Weights of a small image classifier: norm batchnorm.
Rows from block 5 of a small image classifier, named by matrix and row number. Rows with one number belong to one channel. Each number is 200 + 40 x the weight over its row's rms, rounded and kept within 0 to 999. All counts start at 0. After the name is the row's rms in percent of the matrix's.
After each channel's rows are labels from the 100 images, of 14976, where the channel reaches its highest value: "strongest on" is what is common among them. Only what is clearly more common there than usual is listed. The data: retinal OCT scans (Kermany 2017). In brackets: how many of the 100.
# convs0: first 3x3 conv (model.blocks.5.convs.0.weight, 160x160x3x3, each kernel summed), inputs 0-159
# convs1: second 3x3 conv (model.blocks.5.convs.1.weight, 160x160x3x3, transposed, each kernel summed), outputs 0-159

convs0.125,092,190,252,219,232,165,230,206,155,187,245,197,161,194,178,180,261,223,147,203,214,212,219,226,114,202,201,266,130,141,179,145,131,170,152,141,162,286,275,204,185,71,208,227,177,115,136,164,245,193,117,213,251,156,240,176,175,238,189,147,198,283,169,222,224,176,166,203,202,137,247,190,153,141,204,213,238,187,244,200,145,119,240,149,217,205,193,171,136,186,166,193,222,236,149,227,205,184,207,156,174,174,206,224,237,214,189,142,176,216,208,152,216,170,161,184,143,163,247,109,207,262,171,135,205,136,207,148,164,174,177,192,176,222,156,192,207,266,221,213,132,212,195,141,165,181,200,240,185,200,158,139,179,186,235,198,168,164,234,174,234
convs1.125,085,191,170,124,201,183,198,247,216,194,172,224,156,205,193,166,196,145,197,197,217,145,178,236,241,157,237,259,189,144,198,297,157,185,105,248,236,189,202,166,180,281,287,110,252,207,261,238,104,246,255,160,178,189,199,177,234,209,155,156,197,129,169,242,192,193,190,247,178,171,246,128,179,234,179,215,190,170,183,187,245,179,150,265,254,204,227,220,169,253,229,197,161,231,272,206,206,216,198,179,143,159,201,195,205,233,268,178,287,177,222,168,227,129,180,229,210,234,143,232,168,209,128,218,198,209,194,254,177,170,228,244,198,190,202,230,265,227,139,239,245,196,155,204,233,180,196,191,252,237,179,298,269,189,159,169,162,175,147,217,133
strongest on: finding: choroidal neovascularization (100)

convs0.20,097,184,174,175,210,154,200,225,189,235,143,200,150,161,152,155,212,184,107,205,169,212,196,189,216,180,165,224,181,209,186,191,173,228,258,201,211,171,236,263,228,182,144,114,128,181,166,133,179,251,140,189,237,136,182,182,213,209,223,172,146,234,236,186,148,188,229,143,227,249,136,158,233,206,170,177,138,211,163,216,283,186,188,175,166,132,217,92,235,238,181,216,156,179,218,163,170,219,196,227,155,211,196,165,174,254,185,141,123,224,172,156,181,196,141,105,170,168,211,204,148,165,205,238,266,233,226,204,195,181,149,198,128,287,127,193,180,113,234,191,187,199,171,234,167,211,222,163,235,163,154,252,137,198,98,197,156,195,242,129,186
convs1.20,108,287,211,228,178,244,196,165,174,235,160,225,237,175,147,323,200,207,229,186,238,186,150,188,161,216,194,152,233,198,259,174,203,169,198,214,204,199,219,146,206,241,218,239,227,248,159,156,205,186,231,268,115,161,113,216,206,220,180,196,214,219,169,237,185,285,156,232,166,164,236,202,257,223,163,149,117,238,164,204,161,195,164,202,278,257,234,194,216,246,194,101,201,130,142,211,274,142,220,211,99,181,208,203,241,189,266,130,173,118,223,260,181,237,221,199,175,246,220,169,184,151,146,205,205,210,232,200,182,182,194,250,121,210,169,209,189,156,176,135,214,174,177,174,240,200,159,229,204,246,209,184,202,290,148,198,170,149,224,157,180
strongest on: finding: diabetic macular edema (80)

convs0.89,100,160,194,148,238,165,209,178,227,181,188,254,110,234,245,158,225,225,156,134,231,160,204,66,135,184,190,192,212,219,225,280,168,155,165,160,159,257,225,194,204,134,135,227,200,182,163,216,166,217,152,183,161,205,232,242,201,265,245,130,107,159,201,224,159,183,174,210,182,153,194,222,181,179,258,201,149,132,241,136,191,166,256,183,224,119,164,169,148,161,208,140,206,275,206,164,99,178,219,211,203,210,244,138,238,254,255,167,243,165,227,181,211,211,193,222,191,175,190,185,153,152,186,176,203,157,191,169,134,218,175,218,221,199,111,196,199,194,177,188,200,180,233,228,241,179,150,190,148,212,215,248,155,146,236,201,247,201,145,166,117
convs1.89,095,197,173,226,234,258,126,244,262,204,229,200,228,210,163,84,174,227,210,206,119,181,193,222,219,254,239,150,169,163,179,208,153,146,183,233,137,196,162,200,144,213,248,113,181,181,216,201,243,142,165,116,259,188,141,124,217,198,245,184,206,134,155,199,251,190,197,225,180,197,226,219,134,214,216,201,203,215,198,247,180,198,198,228,203,203,221,195,209,158,129,264,162,203,169,182,184,157,223,127,165,215,198,211,146,71,164,232,221,159,194,207,199,157,286,181,168,236,222,207,185,231,213,169,201,199,189,182,211,239,156,225,165,241,256,230,231,194,275,167,227,212,147,203,217,172,172,191,91,138,187,165,186,175,119,111,149,239,142,178,226
strongest on: finding: choroidal neovascularization (98)

convs0.81,085,237,246,252,213,249,140,168,185,274,241,191,230,190,195,236,210,238,205,179,214,254,205,209,224,181,179,118,218,165,186,176,192,192,247,191,159,248,166,138,192,192,197,197,159,154,170,131,202,167,222,195,118,208,137,209,205,261,208,100,234,240,139,143,216,231,205,237,198,188,184,164,164,203,236,211,161,187,194,228,148,223,214,161,194,144,124,143,222,153,169,175,192,140,195,207,184,254,193,188,134,219,141,181,212,221,161,172,185,158,239,197,223,187,183,141,203,244,163,172,164,176,179,153,200,139,186,199,178,145,194,103,135,198,237,172,152,222,259,146,132,167,172,183,112,152,215,179,236,222,104,108,261,103,243,218,167,180,224,114,206
convs1.81,091,204,237,145,154,205,242,204,183,161,268,228,233,202,172,95,205,112,183,129,204,279,163,184,222,227,162,268,166,222,229,212,206,224,168,196,160,168,154,203,215,179,229,220,230,200,228,213,214,140,176,118,145,221,196,228,193,256,179,170,208,189,147,174,190,195,173,189,218,190,197,192,163,178,223,188,227,229,141,204,236,181,137,194,165,231,209,262,235,176,154,209,185,174,139,130,165,172,121,117,194,207,153,277,195,205,229,233,158,117,220,159,219,178,243,229,235,175,152,195,184,249,213,123,216,183,121,172,209,222,141,248,233,190,227,230,145,183,151,188,248,216,180,151,162,247,121,181,103,168,147,258,193,189,166,270,219,250,144,113,166
strongest on: finding: choroidal neovascularization (95)

convs0.113,094,173,158,145,218,170,260,164,249,295,201,166,200,219,179,213,148,200,197,206,214,219,190,101,221,247,213,193,190,164,179,217,180,183,173,172,185,208,247,225,216,234,145,176,183,117,151,192,176,208,163,201,104,222,177,176,146,201,125,138,218,353,147,212,256,129,173,241,187,237,238,222,207,208,210,256,215,185,158,114,185,227,205,170,185,196,227,182,142,198,195,201,170,156,197,161,122,172,197,192,132,176,145,238,156,215,171,247,234,181,208,152,191,220,137,179,206,176,172,176,278,227,202,200,209,232,219,199,174,212,169,136,179,146,191,169,148,119,256,174,179,139,187,192,237,211,121,202,199,136,176,203,234,99,223,185,157,196,237,206,121
convs1.113,101,232,183,199,213,226,193,219,189,200,200,146,212,242,193,207,232,207,204,185,289,199,243,199,290,197,184,230,257,185,206,128,221,212,204,185,168,203,166,263,232,159,228,141,257,169,140,162,181,144,185,280,236,202,267,254,197,307,93,231,190,156,138,202,170,182,195,267,159,230,170,199,194,235,184,187,149,172,154,185,198,243,174,181,225,282,203,203,214,198,156,183,173,269,246,197,147,169,204,174,177,242,164,174,159,172,174,250,124,200,148,161,179,217,209,217,182,215,159,61,117,188,233,172,253,263,273,215,183,179,193,155,258,252,150,222,130,191,165,189,178,186,168,211,142,210,159,187,164,147,206,223,207,247,182,162,233,188,268,191,246
strongest on: finding: diabetic macular edema (80)

convs0.159,091,198,212,211,197,223,224,147,226,202,115,236,244,178,184,182,211,142,92,231,237,208,167,220,203,130,126,148,170,220,220,238,199,183,196,226,185,194,185,160,170,116,158,167,211,292,234,187,158,230,104,134,183,182,143,155,223,216,258,160,216,193,222,164,139,163,145,152,225,174,251,169,162,243,227,163,178,249,135,223,203,201,233,213,147,226,171,250,175,140,234,186,195,284,255,154,186,205,144,214,222,232,226,164,211,243,184,225,142,203,231,148,149,223,179,193,185,167,108,239,222,149,175,194,204,223,252,236,118,170,167,202,206,232,208,184,222,128,267,252,264,244,191,285,282,202,158,255,227,221,192,255,183,188,182,193,236,195,232,172,204
convs1.159,108,188,116,134,216,254,203,154,178,184,172,246,153,158,154,225,164,225,189,181,146,207,171,154,166,199,155,138,192,221,160,144,213,145,153,185,200,167,164,229,120,194,180,119,131,176,159,102,198,191,122,188,186,103,81,223,185,189,182,173,153,195,158,227,248,168,227,107,186,165,193,163,175,185,192,207,145,161,286,147,187,223,243,167,182,211,220,155,195,161,156,137,108,171,190,216,240,212,182,206,174,171,202,263,184,207,201,196,179,258,204,189,181,210,189,181,187,214,176,182,134,173,147,186,212,120,180,166,216,188,172,220,151,150,201,190,208,240,178,209,155,158,214,125,144,188,184,157,196,149,146,253,175,243,168,160,211,219,157,152,127
strongest on: finding: diabetic macular edema (84)

convs0.151,107,148,157,149,137,257,221,207,234,205,173,207,202,170,176,276,129,199,161,184,183,180,202,270,179,173,159,214,186,178,265,190,217,204,226,207,215,198,162,211,219,243,173,191,124,218,270,199,221,216,134,267,215,237,254,206,252,205,248,230,167,178,226,235,201,169,244,177,197,191,246,210,213,224,193,172,260,229,165,195,254,203,219,224,164,189,269,97,220,214,207,193,201,264,217,160,201,262,236,240,196,224,250,168,105,242,133,237,213,200,234,128,250,269,187,225,165,229,173,233,182,165,211,113,150,163,175,231,259,211,215,173,177,133,216,191,144,183,135,127,237,211,151,173,114,240,236,115,211,106,213,160,236,196,198,256,182,275,177,141,184
convs1.151,096,227,208,197,288,173,163,209,193,232,178,282,178,251,161,247,192,221,123,221,151,156,264,181,113,164,195,202,217,208,193,192,177,162,157,185,210,157,207,178,226,186,185,213,171,206,204,112,264,150,139,174,162,251,205,158,251,195,193,209,120,138,169,155,225,196,124,185,181,228,161,234,193,224,157,217,198,215,185,155,263,224,186,189,221,154,260,222,227,248,167,169,203,157,135,147,242,227,194,207,137,263,177,159,185,169,243,163,103,200,235,273,261,217,171,209,200,205,177,195,152,192,224,187,176,192,208,178,188,199,162,310,197,151,130,179,215,156,173,195,231,198,189,228,281,241,162,160,140,182,265,73,168,274,165,159,172,207,207,198,186
strongest on: finding: diabetic macular edema (89)

convs0.147,083,147,239,179,219,193,203,209,224,184,198,160,238,192,352,184,180,142,164,220,166,195,204,159,284,210,156,223,211,144,187,299,187,221,212,133,213,218,257,116,128,166,184,221,241,127,190,141,158,161,206,193,207,160,206,186,182,219,148,138,221,274,210,153,174,185,150,181,226,159,187,155,215,258,270,286,133,231,200,216,188,118,198,222,189,156,244,205,265,195,171,215,142,229,222,210,207,253,193,163,160,212,186,183,236,175,199,200,144,267,178,246,160,226,139,206,134,118,223,164,141,200,156,209,222,175,235,244,188,156,189,257,255,237,220,205,256,199,189,218,254,208,221,180,216,191,184,220,252,231,171,178,228,175,217,250,119,176,200,138,224
convs1.147,110,140,182,162,175,197,160,156,171,228,151,148,169,146,122,183,155,207,146,231,188,202,233,178,150,223,149,250,197,240,117,137,228,158,179,208,236,165,213,239,113,164,187,140,215,166,189,195,146,180,253,244,173,204,183,151,226,246,176,196,179,205,135,185,139,167,209,177,130,196,231,165,270,203,179,125,199,188,148,155,259,200,230,202,176,223,152,158,185,214,147,204,154,195,203,187,287,193,200,129,223,186,138,232,184,257,144,219,157,223,152,118,127,226,182,177,239,133,135,142,182,144,159,203,145,221,249,212,234,176,270,244,153,186,203,130,166,235,209,219,197,186,170,198,176,120,222,195,227,97,198,257,177,190,174,181,145,180,193,222,176
strongest on: finding: diabetic macular edema (97)

convs0.21,109,174,150,215,205,135,198,188,228,253,136,212,164,187,227,147,212,143,132,195,186,215,218,203,228,158,77,208,177,203,252,135,186,253,164,235,229,149,151,234,234,214,104,133,230,235,178,162,164,237,144,193,176,132,156,208,245,172,183,187,232,251,216,250,115,69,203,117,221,218,220,186,163,180,259,202,224,179,174,178,266,233,221,210,195,167,190,232,181,225,214,247,187,157,243,87,131,141,176,219,218,157,230,201,176,214,161,154,132,235,198,169,192,243,137,231,210,173,240,248,143,189,226,228,202,236,203,227,226,220,170,100,191,139,168,190,231,168,206,204,182,251,183,181,193,239,197,228,181,163,200,184,171,204,182,205,132,215,234,164,166
convs1.21,110,189,193,198,252,332,205,170,138,219,192,186,218,198,235,292,216,196,206,275,140,227,257,214,175,199,225,160,230,201,223,238,181,211,176,293,193,183,184,191,195,150,163,254,232,343,128,122,186,188,255,247,103,174,118,238,206,196,122,212,198,191,177,183,152,112,244,171,216,218,204,202,231,256,162,177,171,217,196,183,157,243,163,235,213,183,249,222,222,243,166,143,228,175,194,220,216,209,206,228,175,170,192,207,154,153,251,216,221,182,206,222,181,212,204,265,198,226,245,192,196,190,189,196,201,148,259,188,194,193,158,270,162,165,185,180,193,203,193,197,179,171,169,147,254,149,218,200,206,202,192,65,148,284,196,155,212,204,167,147,197
strongest on: finding: diabetic macular edema (83)

convs0.71,104,272,198,241,155,211,174,193,218,256,181,244,224,183,184,279,184,170,279,174,211,197,220,194,228,169,232,183,219,199,213,138,203,287,262,144,211,179,189,197,210,166,223,224,319,293,172,210,224,202,149,269,200,150,179,139,206,191,188,245,247,201,255,177,181,220,234,191,312,212,216,207,226,185,247,163,244,229,205,239,155,163,179,222,143,282,137,222,159,205,209,274,204,183,232,257,194,214,156,231,213,206,150,253,165,224,168,114,201,177,175,220,162,268,198,172,166,198,135,234,190,203,258,253,172,166,199,208,151,275,273,134,190,116,225,233,257,233,233,223,219,169,248,195,140,176,252,211,215,206,222,189,198,170,197,167,165,201,251,163,131
convs1.71,083,179,182,251,249,207,266,173,158,184,123,200,246,197,178,119,199,215,205,300,230,221,225,208,177,227,193,190,224,258,177,265,174,176,165,189,298,155,130,199,208,213,168,269,181,210,180,144,196,250,224,147,109,192,224,179,213,156,208,212,248,247,153,206,212,277,216,178,147,216,173,164,206,170,238,246,115,162,139,245,158,197,165,191,210,266,243,194,179,244,155,195,216,220,213,212,212,159,235,289,173,192,182,214,187,194,264,181,237,182,186,208,248,162,139,192,174,241,226,203,219,112,148,187,154,124,219,215,253,186,144,290,201,250,192,177,270,129,247,175,155,165,263,229,261,212,153,231,157,250,216,180,131,188,183,186,228,179,214,193,167
strongest on: finding: choroidal neovascularization (83)

convs0.137,090,157,231,132,185,191,301,210,220,187,207,161,161,175,164,258,227,140,235,181,189,230,159,225,182,154,232,183,234,202,202,158,224,244,170,186,156,221,240,216,219,173,188,156,143,291,179,171,210,185,250,190,219,119,229,240,226,218,204,219,188,287,156,137,231,225,210,188,207,177,172,184,273,206,174,149,170,207,171,223,315,182,221,201,193,134,114,196,158,215,204,241,239,258,159,254,296,197,157,232,220,156,247,224,203,150,171,200,186,189,165,123,208,182,173,155,182,175,110,171,179,159,203,237,264,236,184,214,164,152,218,179,176,264,172,201,203,196,214,136,228,255,134,265,203,211,191,258,254,161,188,94,203,206,188,192,174,189,249,175,291
convs1.137,087,146,228,197,179,143,143,181,214,224,225,234,264,186,260,187,79,184,204,232,201,219,213,243,215,253,154,207,165,177,227,199,230,157,181,205,184,213,186,226,149,174,151,226,250,225,153,132,237,206,130,189,158,161,211,228,183,230,192,286,177,205,236,185,229,145,229,170,189,208,172,129,150,180,150,206,183,232,222,163,191,257,210,200,99,226,195,236,163,190,207,149,233,207,91,186,144,238,198,184,216,170,200,273,228,155,171,191,236,277,186,200,97,293,210,242,198,187,201,210,231,260,212,160,113,177,188,227,196,166,171,146,245,125,235,170,237,283,210,216,209,190,178,167,149,232,249,173,172,185,165,109,231,174,229,186,220,221,198,202,110
strongest on: finding: choroidal neovascularization (64)

convs0.121,094,190,184,165,120,233,230,172,198,165,202,196,219,211,220,237,216,155,144,193,238,126,227,202,271,287,190,222,225,214,220,210,125,175,128,189,158,209,173,179,191,163,229,100,231,277,200,195,192,177,179,234,231,178,255,181,145,179,167,133,223,170,196,126,175,172,158,258,174,177,211,190,209,232,160,133,151,242,138,193,251,219,217,213,203,113,244,220,207,162,176,141,170,192,225,150,156,242,186,119,185,200,166,87,207,62,181,256,236,199,207,184,224,199,223,277,218,204,215,182,165,162,239,176,182,226,181,222,231,190,241,209,159,139,213,146,207,226,222,231,223,177,180,205,165,154,125,169,233,240,220,188,193,148,172,219,112,238,172,207,126
convs1.121,090,213,200,230,280,144,220,232,166,217,178,216,173,176,126,187,183,193,126,189,188,160,247,197,133,122,123,201,264,195,133,233,123,215,187,199,279,172,166,137,155,191,160,191,258,201,199,154,139,139,179,199,192,256,147,275,195,186,147,256,240,263,166,226,162,209,186,187,224,180,205,153,168,200,152,206,178,146,234,169,166,251,151,134,167,140,161,192,190,201,179,214,193,181,121,153,243,168,218,202,203,187,158,240,185,165,142,241,118,202,168,163,143,165,215,173,179,196,180,215,144,229,162,237,123,160,193,189,218,212,197,216,96,226,152,248,151,187,207,211,156,185,221,246,255,110,240,209,203,148,162,146,201,232,211,200,253,130,216,227,210
strongest on: finding: diabetic macular edema (88)

convs0.5,113,189,186,183,147,156,114,185,250,198,189,186,166,178,253,178,180,155,215,123,212,150,178,162,175,205,227,183,160,220,195,281,180,192,190,190,183,229,222,146,141,175,158,212,165,190,157,200,217,148,231,124,156,216,140,255,184,218,196,161,201,250,230,182,196,131,157,183,154,190,170,138,212,168,203,142,171,122,184,185,134,190,226,196,155,123,155,176,221,147,157,196,222,159,154,249,197,169,194,185,196,177,178,184,111,305,191,250,202,125,177,157,191,122,243,157,213,221,160,132,210,172,172,181,198,173,183,223,135,149,155,151,182,194,191,206,182,195,109,238,101,227,183,207,212,156,141,180,188,204,151,178,139,98,212,212,263,166,129,164,202
convs1.5,098,165,234,144,137,214,206,200,188,176,192,254,166,218,185,117,202,102,206,177,199,267,176,178,194,229,184,231,205,184,143,223,184,195,171,219,195,225,230,203,168,284,217,245,224,79,158,233,170,178,214,106,139,166,69,178,160,255,234,215,237,179,199,222,183,166,221,204,156,217,193,224,122,195,185,149,250,243,223,223,226,183,212,217,212,206,254,229,182,220,212,217,206,193,169,247,176,156,194,146,167,250,149,181,190,141,222,228,150,209,223,244,185,109,257,177,224,239,203,202,259,133,251,190,252,154,148,188,211,241,172,234,127,192,239,224,250,167,204,159,297,205,229,246,192,261,179,220,172,175,155,264,247,180,209,220,179,188,159,105,228
strongest on: finding: choroidal neovascularization (96)

convs0.91,106,184,230,185,219,194,231,244,172,165,281,196,191,155,150,199,217,201,153,153,204,215,163,132,239,159,204,163,243,274,127,231,215,201,240,214,200,228,166,176,186,211,154,215,168,175,189,146,171,165,170,191,150,148,247,234,265,120,196,232,203,230,232,220,225,193,207,175,237,207,204,266,231,191,263,157,183,184,254,242,208,253,256,199,195,101,168,234,253,194,178,222,193,182,139,139,187,197,220,186,159,228,139,159,194,224,200,177,274,89,162,205,161,188,249,186,168,291,100,272,193,136,210,204,186,178,187,163,197,171,214,261,148,208,134,179,202,146,227,214,209,255,195,181,132,190,196,271,145,256,203,134,170,200,312,147,207,207,178,198,166
convs1.91,087,179,183,150,141,216,148,135,152,180,268,227,185,205,216,181,188,188,223,208,126,193,194,209,117,174,163,172,160,174,152,245,238,145,108,229,197,143,162,231,222,201,193,241,194,193,208,318,244,153,138,143,186,262,182,197,225,233,201,171,135,231,169,176,230,235,190,267,149,99,125,157,212,234,257,195,168,195,223,109,169,204,158,216,202,259,217,195,216,184,148,263,144,186,177,218,180,168,160,178,227,248,192,174,225,191,191,127,186,302,199,155,234,196,207,170,188,165,238,152,223,232,131,201,228,176,154,186,207,202,177,183,184,221,232,157,180,240,291,204,315,157,156,231,256,200,170,185,183,188,241,200,216,224,231,168,207,150,205,184,146
strongest on: finding: choroidal neovascularization (97)

convs0.37,117,197,162,193,188,193,150,147,232,226,164,167,254,173,184,236,209,155,141,139,221,245,214,236,175,165,130,183,241,141,183,134,186,192,196,203,235,149,161,168,184,193,115,98,236,132,134,204,176,184,160,210,206,155,198,168,173,171,189,198,203,253,189,206,124,135,237,128,216,258,167,133,203,166,176,194,155,116,145,184,249,239,201,154,259,124,195,156,216,248,177,256,209,241,241,154,173,157,203,201,142,195,242,174,175,238,172,129,150,194,147,215,188,221,197,228,208,181,184,221,145,139,178,166,224,224,282,245,142,162,171,126,267,211,163,110,200,180,193,251,262,195,174,170,235,167,213,192,219,166,172,190,189,219,172,100,165,197,232,172,189
convs1.37,121,178,199,281,193,222,141,159,195,225,111,239,188,227,213,234,160,168,145,213,201,228,201,165,175,167,132,64,175,206,160,200,154,144,195,236,181,133,178,89,155,236,171,229,209,331,141,118,222,195,243,185,193,246,115,221,189,208,197,173,213,192,235,191,155,221,240,200,176,257,178,213,181,196,179,150,197,246,185,187,170,180,179,193,175,194,261,234,207,167,246,127,249,159,215,248,156,189,232,192,210,134,177,197,175,171,232,197,167,238,226,193,253,207,213,245,187,227,241,246,183,181,185,209,144,219,213,162,172,214,195,249,229,113,231,233,179,179,191,205,151,153,248,150,215,193,199,180,194,219,187,171,179,291,202,202,283,152,168,157,97
strongest on: finding: diabetic macular edema (100)

convs0.33,106,132,248,216,252,112,222,147,139,231,187,185,300,199,191,199,207,235,194,169,216,180,171,209,157,154,242,247,178,218,186,238,157,231,221,180,197,140,192,159,188,194,205,116,185,176,175,212,189,133,145,243,199,216,119,219,161,168,171,269,142,162,158,213,233,184,190,274,186,205,140,140,248,224,191,241,197,153,201,218,224,157,205,121,197,149,190,224,183,251,164,230,233,202,199,143,175,178,167,144,144,178,206,161,160,113,157,198,179,194,148,168,238,173,229,153,167,147,172,203,188,203,183,244,221,200,178,86,204,259,122,120,172,234,188,147,153,186,193,220,168,148,175,229,104,195,202,198,221,193,157,192,277,220,199,143,191,124,243,217,143
convs1.33,100,194,189,223,181,216,266,156,115,179,235,180,166,208,210,187,213,158,253,319,210,219,181,217,224,231,253,199,155,220,190,201,165,176,229,240,186,151,138,209,214,193,213,205,160,289,175,269,208,116,208,223,169,257,162,296,195,162,203,233,188,207,241,160,236,190,149,156,180,233,194,219,201,184,257,248,149,184,146,226,177,247,230,203,196,303,225,165,192,220,168,220,145,234,166,261,242,246,174,212,212,219,226,231,161,169,236,210,223,236,217,244,197,144,189,168,259,176,211,234,174,104,138,217,264,224,247,149,220,202,194,248,333,178,183,193,224,189,201,194,245,163,233,138,197,169,207,178,237,261,160,299,134,207,207,235,213,224,168,137,234
strongest on: finding: choroidal neovascularization (74)

convs0.131,104,153,163,162,233,95,129,176,239,267,206,217,207,197,189,142,187,244,144,202,225,186,198,205,256,142,223,269,188,237,246,217,196,280,188,220,206,134,142,246,171,177,202,193,238,136,175,135,182,194,163,227,196,163,155,233,219,233,243,269,206,89,228,202,184,211,212,190,267,143,191,161,225,186,193,213,176,192,206,176,139,273,239,224,214,241,219,155,200,181,207,168,185,243,132,231,279,201,225,241,203,183,184,167,212,325,210,251,198,162,231,222,264,184,155,233,155,199,251,208,151,179,199,236,281,240,214,182,244,242,243,209,173,220,137,142,232,149,215,191,218,202,234,223,174,222,143,152,257,218,211,267,125,234,176,120,188,206,229,190,242
convs1.131,105,157,159,186,194,221,185,222,235,148,203,245,157,223,140,93,224,148,202,232,127,177,184,198,162,181,208,161,134,267,157,250,254,214,237,216,154,161,212,174,194,282,197,164,172,162,240,206,169,193,216,142,216,180,234,216,176,202,219,163,266,203,241,137,192,241,154,217,212,210,174,131,169,248,215,212,167,168,186,230,203,185,171,185,201,195,220,254,210,211,163,195,110,113,198,262,204,112,178,164,181,178,127,227,221,239,180,156,185,199,132,184,187,206,202,191,207,236,165,223,186,191,211,177,201,156,169,166,191,207,214,150,153,212,205,143,245,243,145,106,225,193,218,291,170,149,233,192,211,201,147,176,89,175,61,177,206,134,190,135,221
strongest on: finding: choroidal neovascularization (80)

convs0.111,098,175,191,198,198,101,230,172,260,239,142,191,236,224,208,213,189,204,189,229,266,181,158,273,241,59,205,275,213,259,173,228,194,230,248,161,240,197,256,185,279,233,220,228,190,217,198,175,163,181,216,240,304,176,171,193,164,161,250,130,180,224,190,214,177,204,186,90,221,257,155,117,245,183,195,200,165,170,158,157,273,216,209,216,129,121,202,161,177,195,202,114,129,224,226,215,192,234,173,218,183,241,176,180,153,262,197,160,177,247,203,214,213,175,196,135,169,197,204,257,195,220,199,219,237,162,240,179,231,223,254,180,165,170,171,190,192,131,177,140,232,172,170,194,180,243,162,246,200,264,166,219,183,190,132,211,227,229,273,186,176
convs1.111,100,196,169,180,232,261,193,205,199,250,196,193,224,205,120,292,190,232,205,171,200,219,226,161,125,197,245,103,278,206,251,157,201,158,226,206,143,191,195,186,178,207,204,202,268,243,123,75,192,214,144,252,140,122,178,195,236,181,167,237,195,203,185,192,119,237,203,206,175,174,213,210,180,168,109,162,182,240,162,180,214,148,189,213,214,146,237,233,249,253,180,198,227,172,160,243,245,223,204,229,222,177,179,234,229,248,246,176,236,181,183,222,117,229,217,258,115,229,178,193,144,164,96,192,185,252,170,188,196,216,226,201,175,187,166,204,163,157,154,170,110,178,181,259,152,188,185,214,190,222,215,166,187,245,195,211,169,167,218,90,138
strongest on: finding: diabetic macular edema (79)

convs0.153,082,170,175,270,236,173,218,217,101,174,175,178,115,180,192,154,194,173,229,203,121,170,182,223,166,234,208,286,161,224,200,160,157,179,230,190,169,207,191,197,195,179,232,223,209,204,205,211,194,187,123,195,238,178,215,224,210,184,233,115,116,163,140,206,217,235,276,173,169,210,153,83,169,219,176,185,153,180,169,197,159,242,237,161,221,182,182,157,251,215,165,140,109,227,191,185,244,266,130,223,199,160,268,161,203,155,221,167,181,206,186,163,247,164,226,143,159,179,115,216,173,154,185,140,182,244,169,212,201,214,166,151,188,159,167,239,215,182,160,151,195,189,177,144,228,146,278,184,238,271,189,134,225,217,222,222,105,183,282,165,181
convs1.153,070,247,155,141,212,213,129,179,185,170,174,186,165,217,160,250,232,195,176,171,149,170,188,174,251,250,251,197,202,160,136,224,194,202,138,212,218,187,154,190,117,177,233,206,195,222,255,135,165,102,140,160,175,173,100,257,187,213,219,66,269,135,214,287,182,196,163,123,185,137,176,207,226,259,222,163,159,247,166,171,151,194,192,216,220,202,296,191,193,111,138,152,204,234,210,194,187,188,193,134,186,210,157,238,159,192,170,195,189,255,226,228,251,189,249,202,216,182,240,234,220,280,227,214,263,198,199,168,212,198,177,212,186,180,216,240,146,176,252,199,222,243,192,197,235,232,139,244,217,188,184,175,215,171,216,178,217,215,146,104,198
strongest on: finding: choroidal neovascularization (83)

convs0.23,101,145,237,222,208,163,200,109,171,174,185,197,213,230,181,204,207,196,185,210,186,184,173,140,186,97,155,82,158,237,253,243,236,206,207,239,161,219,219,210,215,212,198,205,178,172,207,171,206,192,221,188,194,146,120,289,185,164,166,186,219,300,220,227,245,137,169,214,162,229,212,83,175,182,218,101,195,185,181,174,215,181,235,186,238,184,272,195,151,191,183,240,137,251,257,210,162,182,143,202,196,231,193,196,147,214,226,187,196,183,168,174,146,227,186,160,187,191,118,196,269,148,166,98,132,185,151,234,178,193,200,185,155,181,190,199,133,179,267,139,156,223,183,250,282,186,190,201,199,233,177,141,271,182,242,227,207,167,260,212,240
convs1.23,111,189,188,205,134,175,163,155,174,240,246,252,200,238,237,152,192,146,248,152,229,132,154,205,223,183,163,225,197,142,216,236,159,243,234,161,211,201,186,229,270,184,240,271,208,213,241,251,199,209,249,204,223,245,289,138,190,151,159,217,183,147,252,185,172,209,174,184,202,153,161,191,168,244,150,187,197,225,149,177,196,226,250,173,109,200,240,240,189,202,112,141,202,194,180,240,212,258,125,291,198,246,222,253,146,231,194,194,161,228,227,170,189,182,246,190,284,128,169,216,257,175,112,186,310,229,141,178,241,172,224,183,247,161,188,244,191,189,212,215,181,183,141,246,215,238,207,173,191,161,192,226,203,177,239,217,164,209,179,186,330
strongest on: finding: choroidal neovascularization (88)

convs0.60,101,201,194,178,211,199,219,136,158,135,227,196,194,130,177,256,150,210,201,187,218,191,231,215,159,146,188,212,188,186,264,145,176,192,116,197,168,217,171,257,231,164,209,158,177,232,222,205,245,227,262,187,220,217,152,207,224,226,253,200,153,116,183,212,195,252,202,128,163,159,196,227,194,235,205,201,184,245,214,214,296,107,200,187,206,84,206,209,134,212,211,162,240,210,235,219,320,232,243,188,192,209,238,177,281,161,224,121,269,247,238,176,223,247,178,254,225,188,237,115,264,215,122,185,206,159,200,254,123,181,172,148,199,179,175,240,206,211,243,177,151,204,166,175,232,142,261,202,148,183,212,121,242,229,190,216,198,245,171,251,218
convs1.60,097,167,200,156,210,227,157,215,183,119,205,196,176,223,210,134,246,207,307,149,189,154,155,154,227,177,256,152,163,116,261,216,224,251,207,209,210,220,158,126,159,218,205,117,209,168,155,177,134,147,168,205,109,128,169,152,192,260,198,205,200,252,231,162,172,219,169,217,259,128,176,132,214,234,203,194,193,178,188,192,173,186,180,215,230,221,209,159,232,157,148,219,219,221,170,197,207,189,178,136,186,242,165,156,173,248,173,256,209,142,179,176,145,161,155,185,108,159,204,200,225,174,155,206,168,218,163,205,214,180,180,110,243,240,205,180,143,162,192,207,237,183,183,231,119,253,186,206,173,211,123,254,202,136,134,273,166,111,186,189,186
strongest on: finding: choroidal neovascularization (93)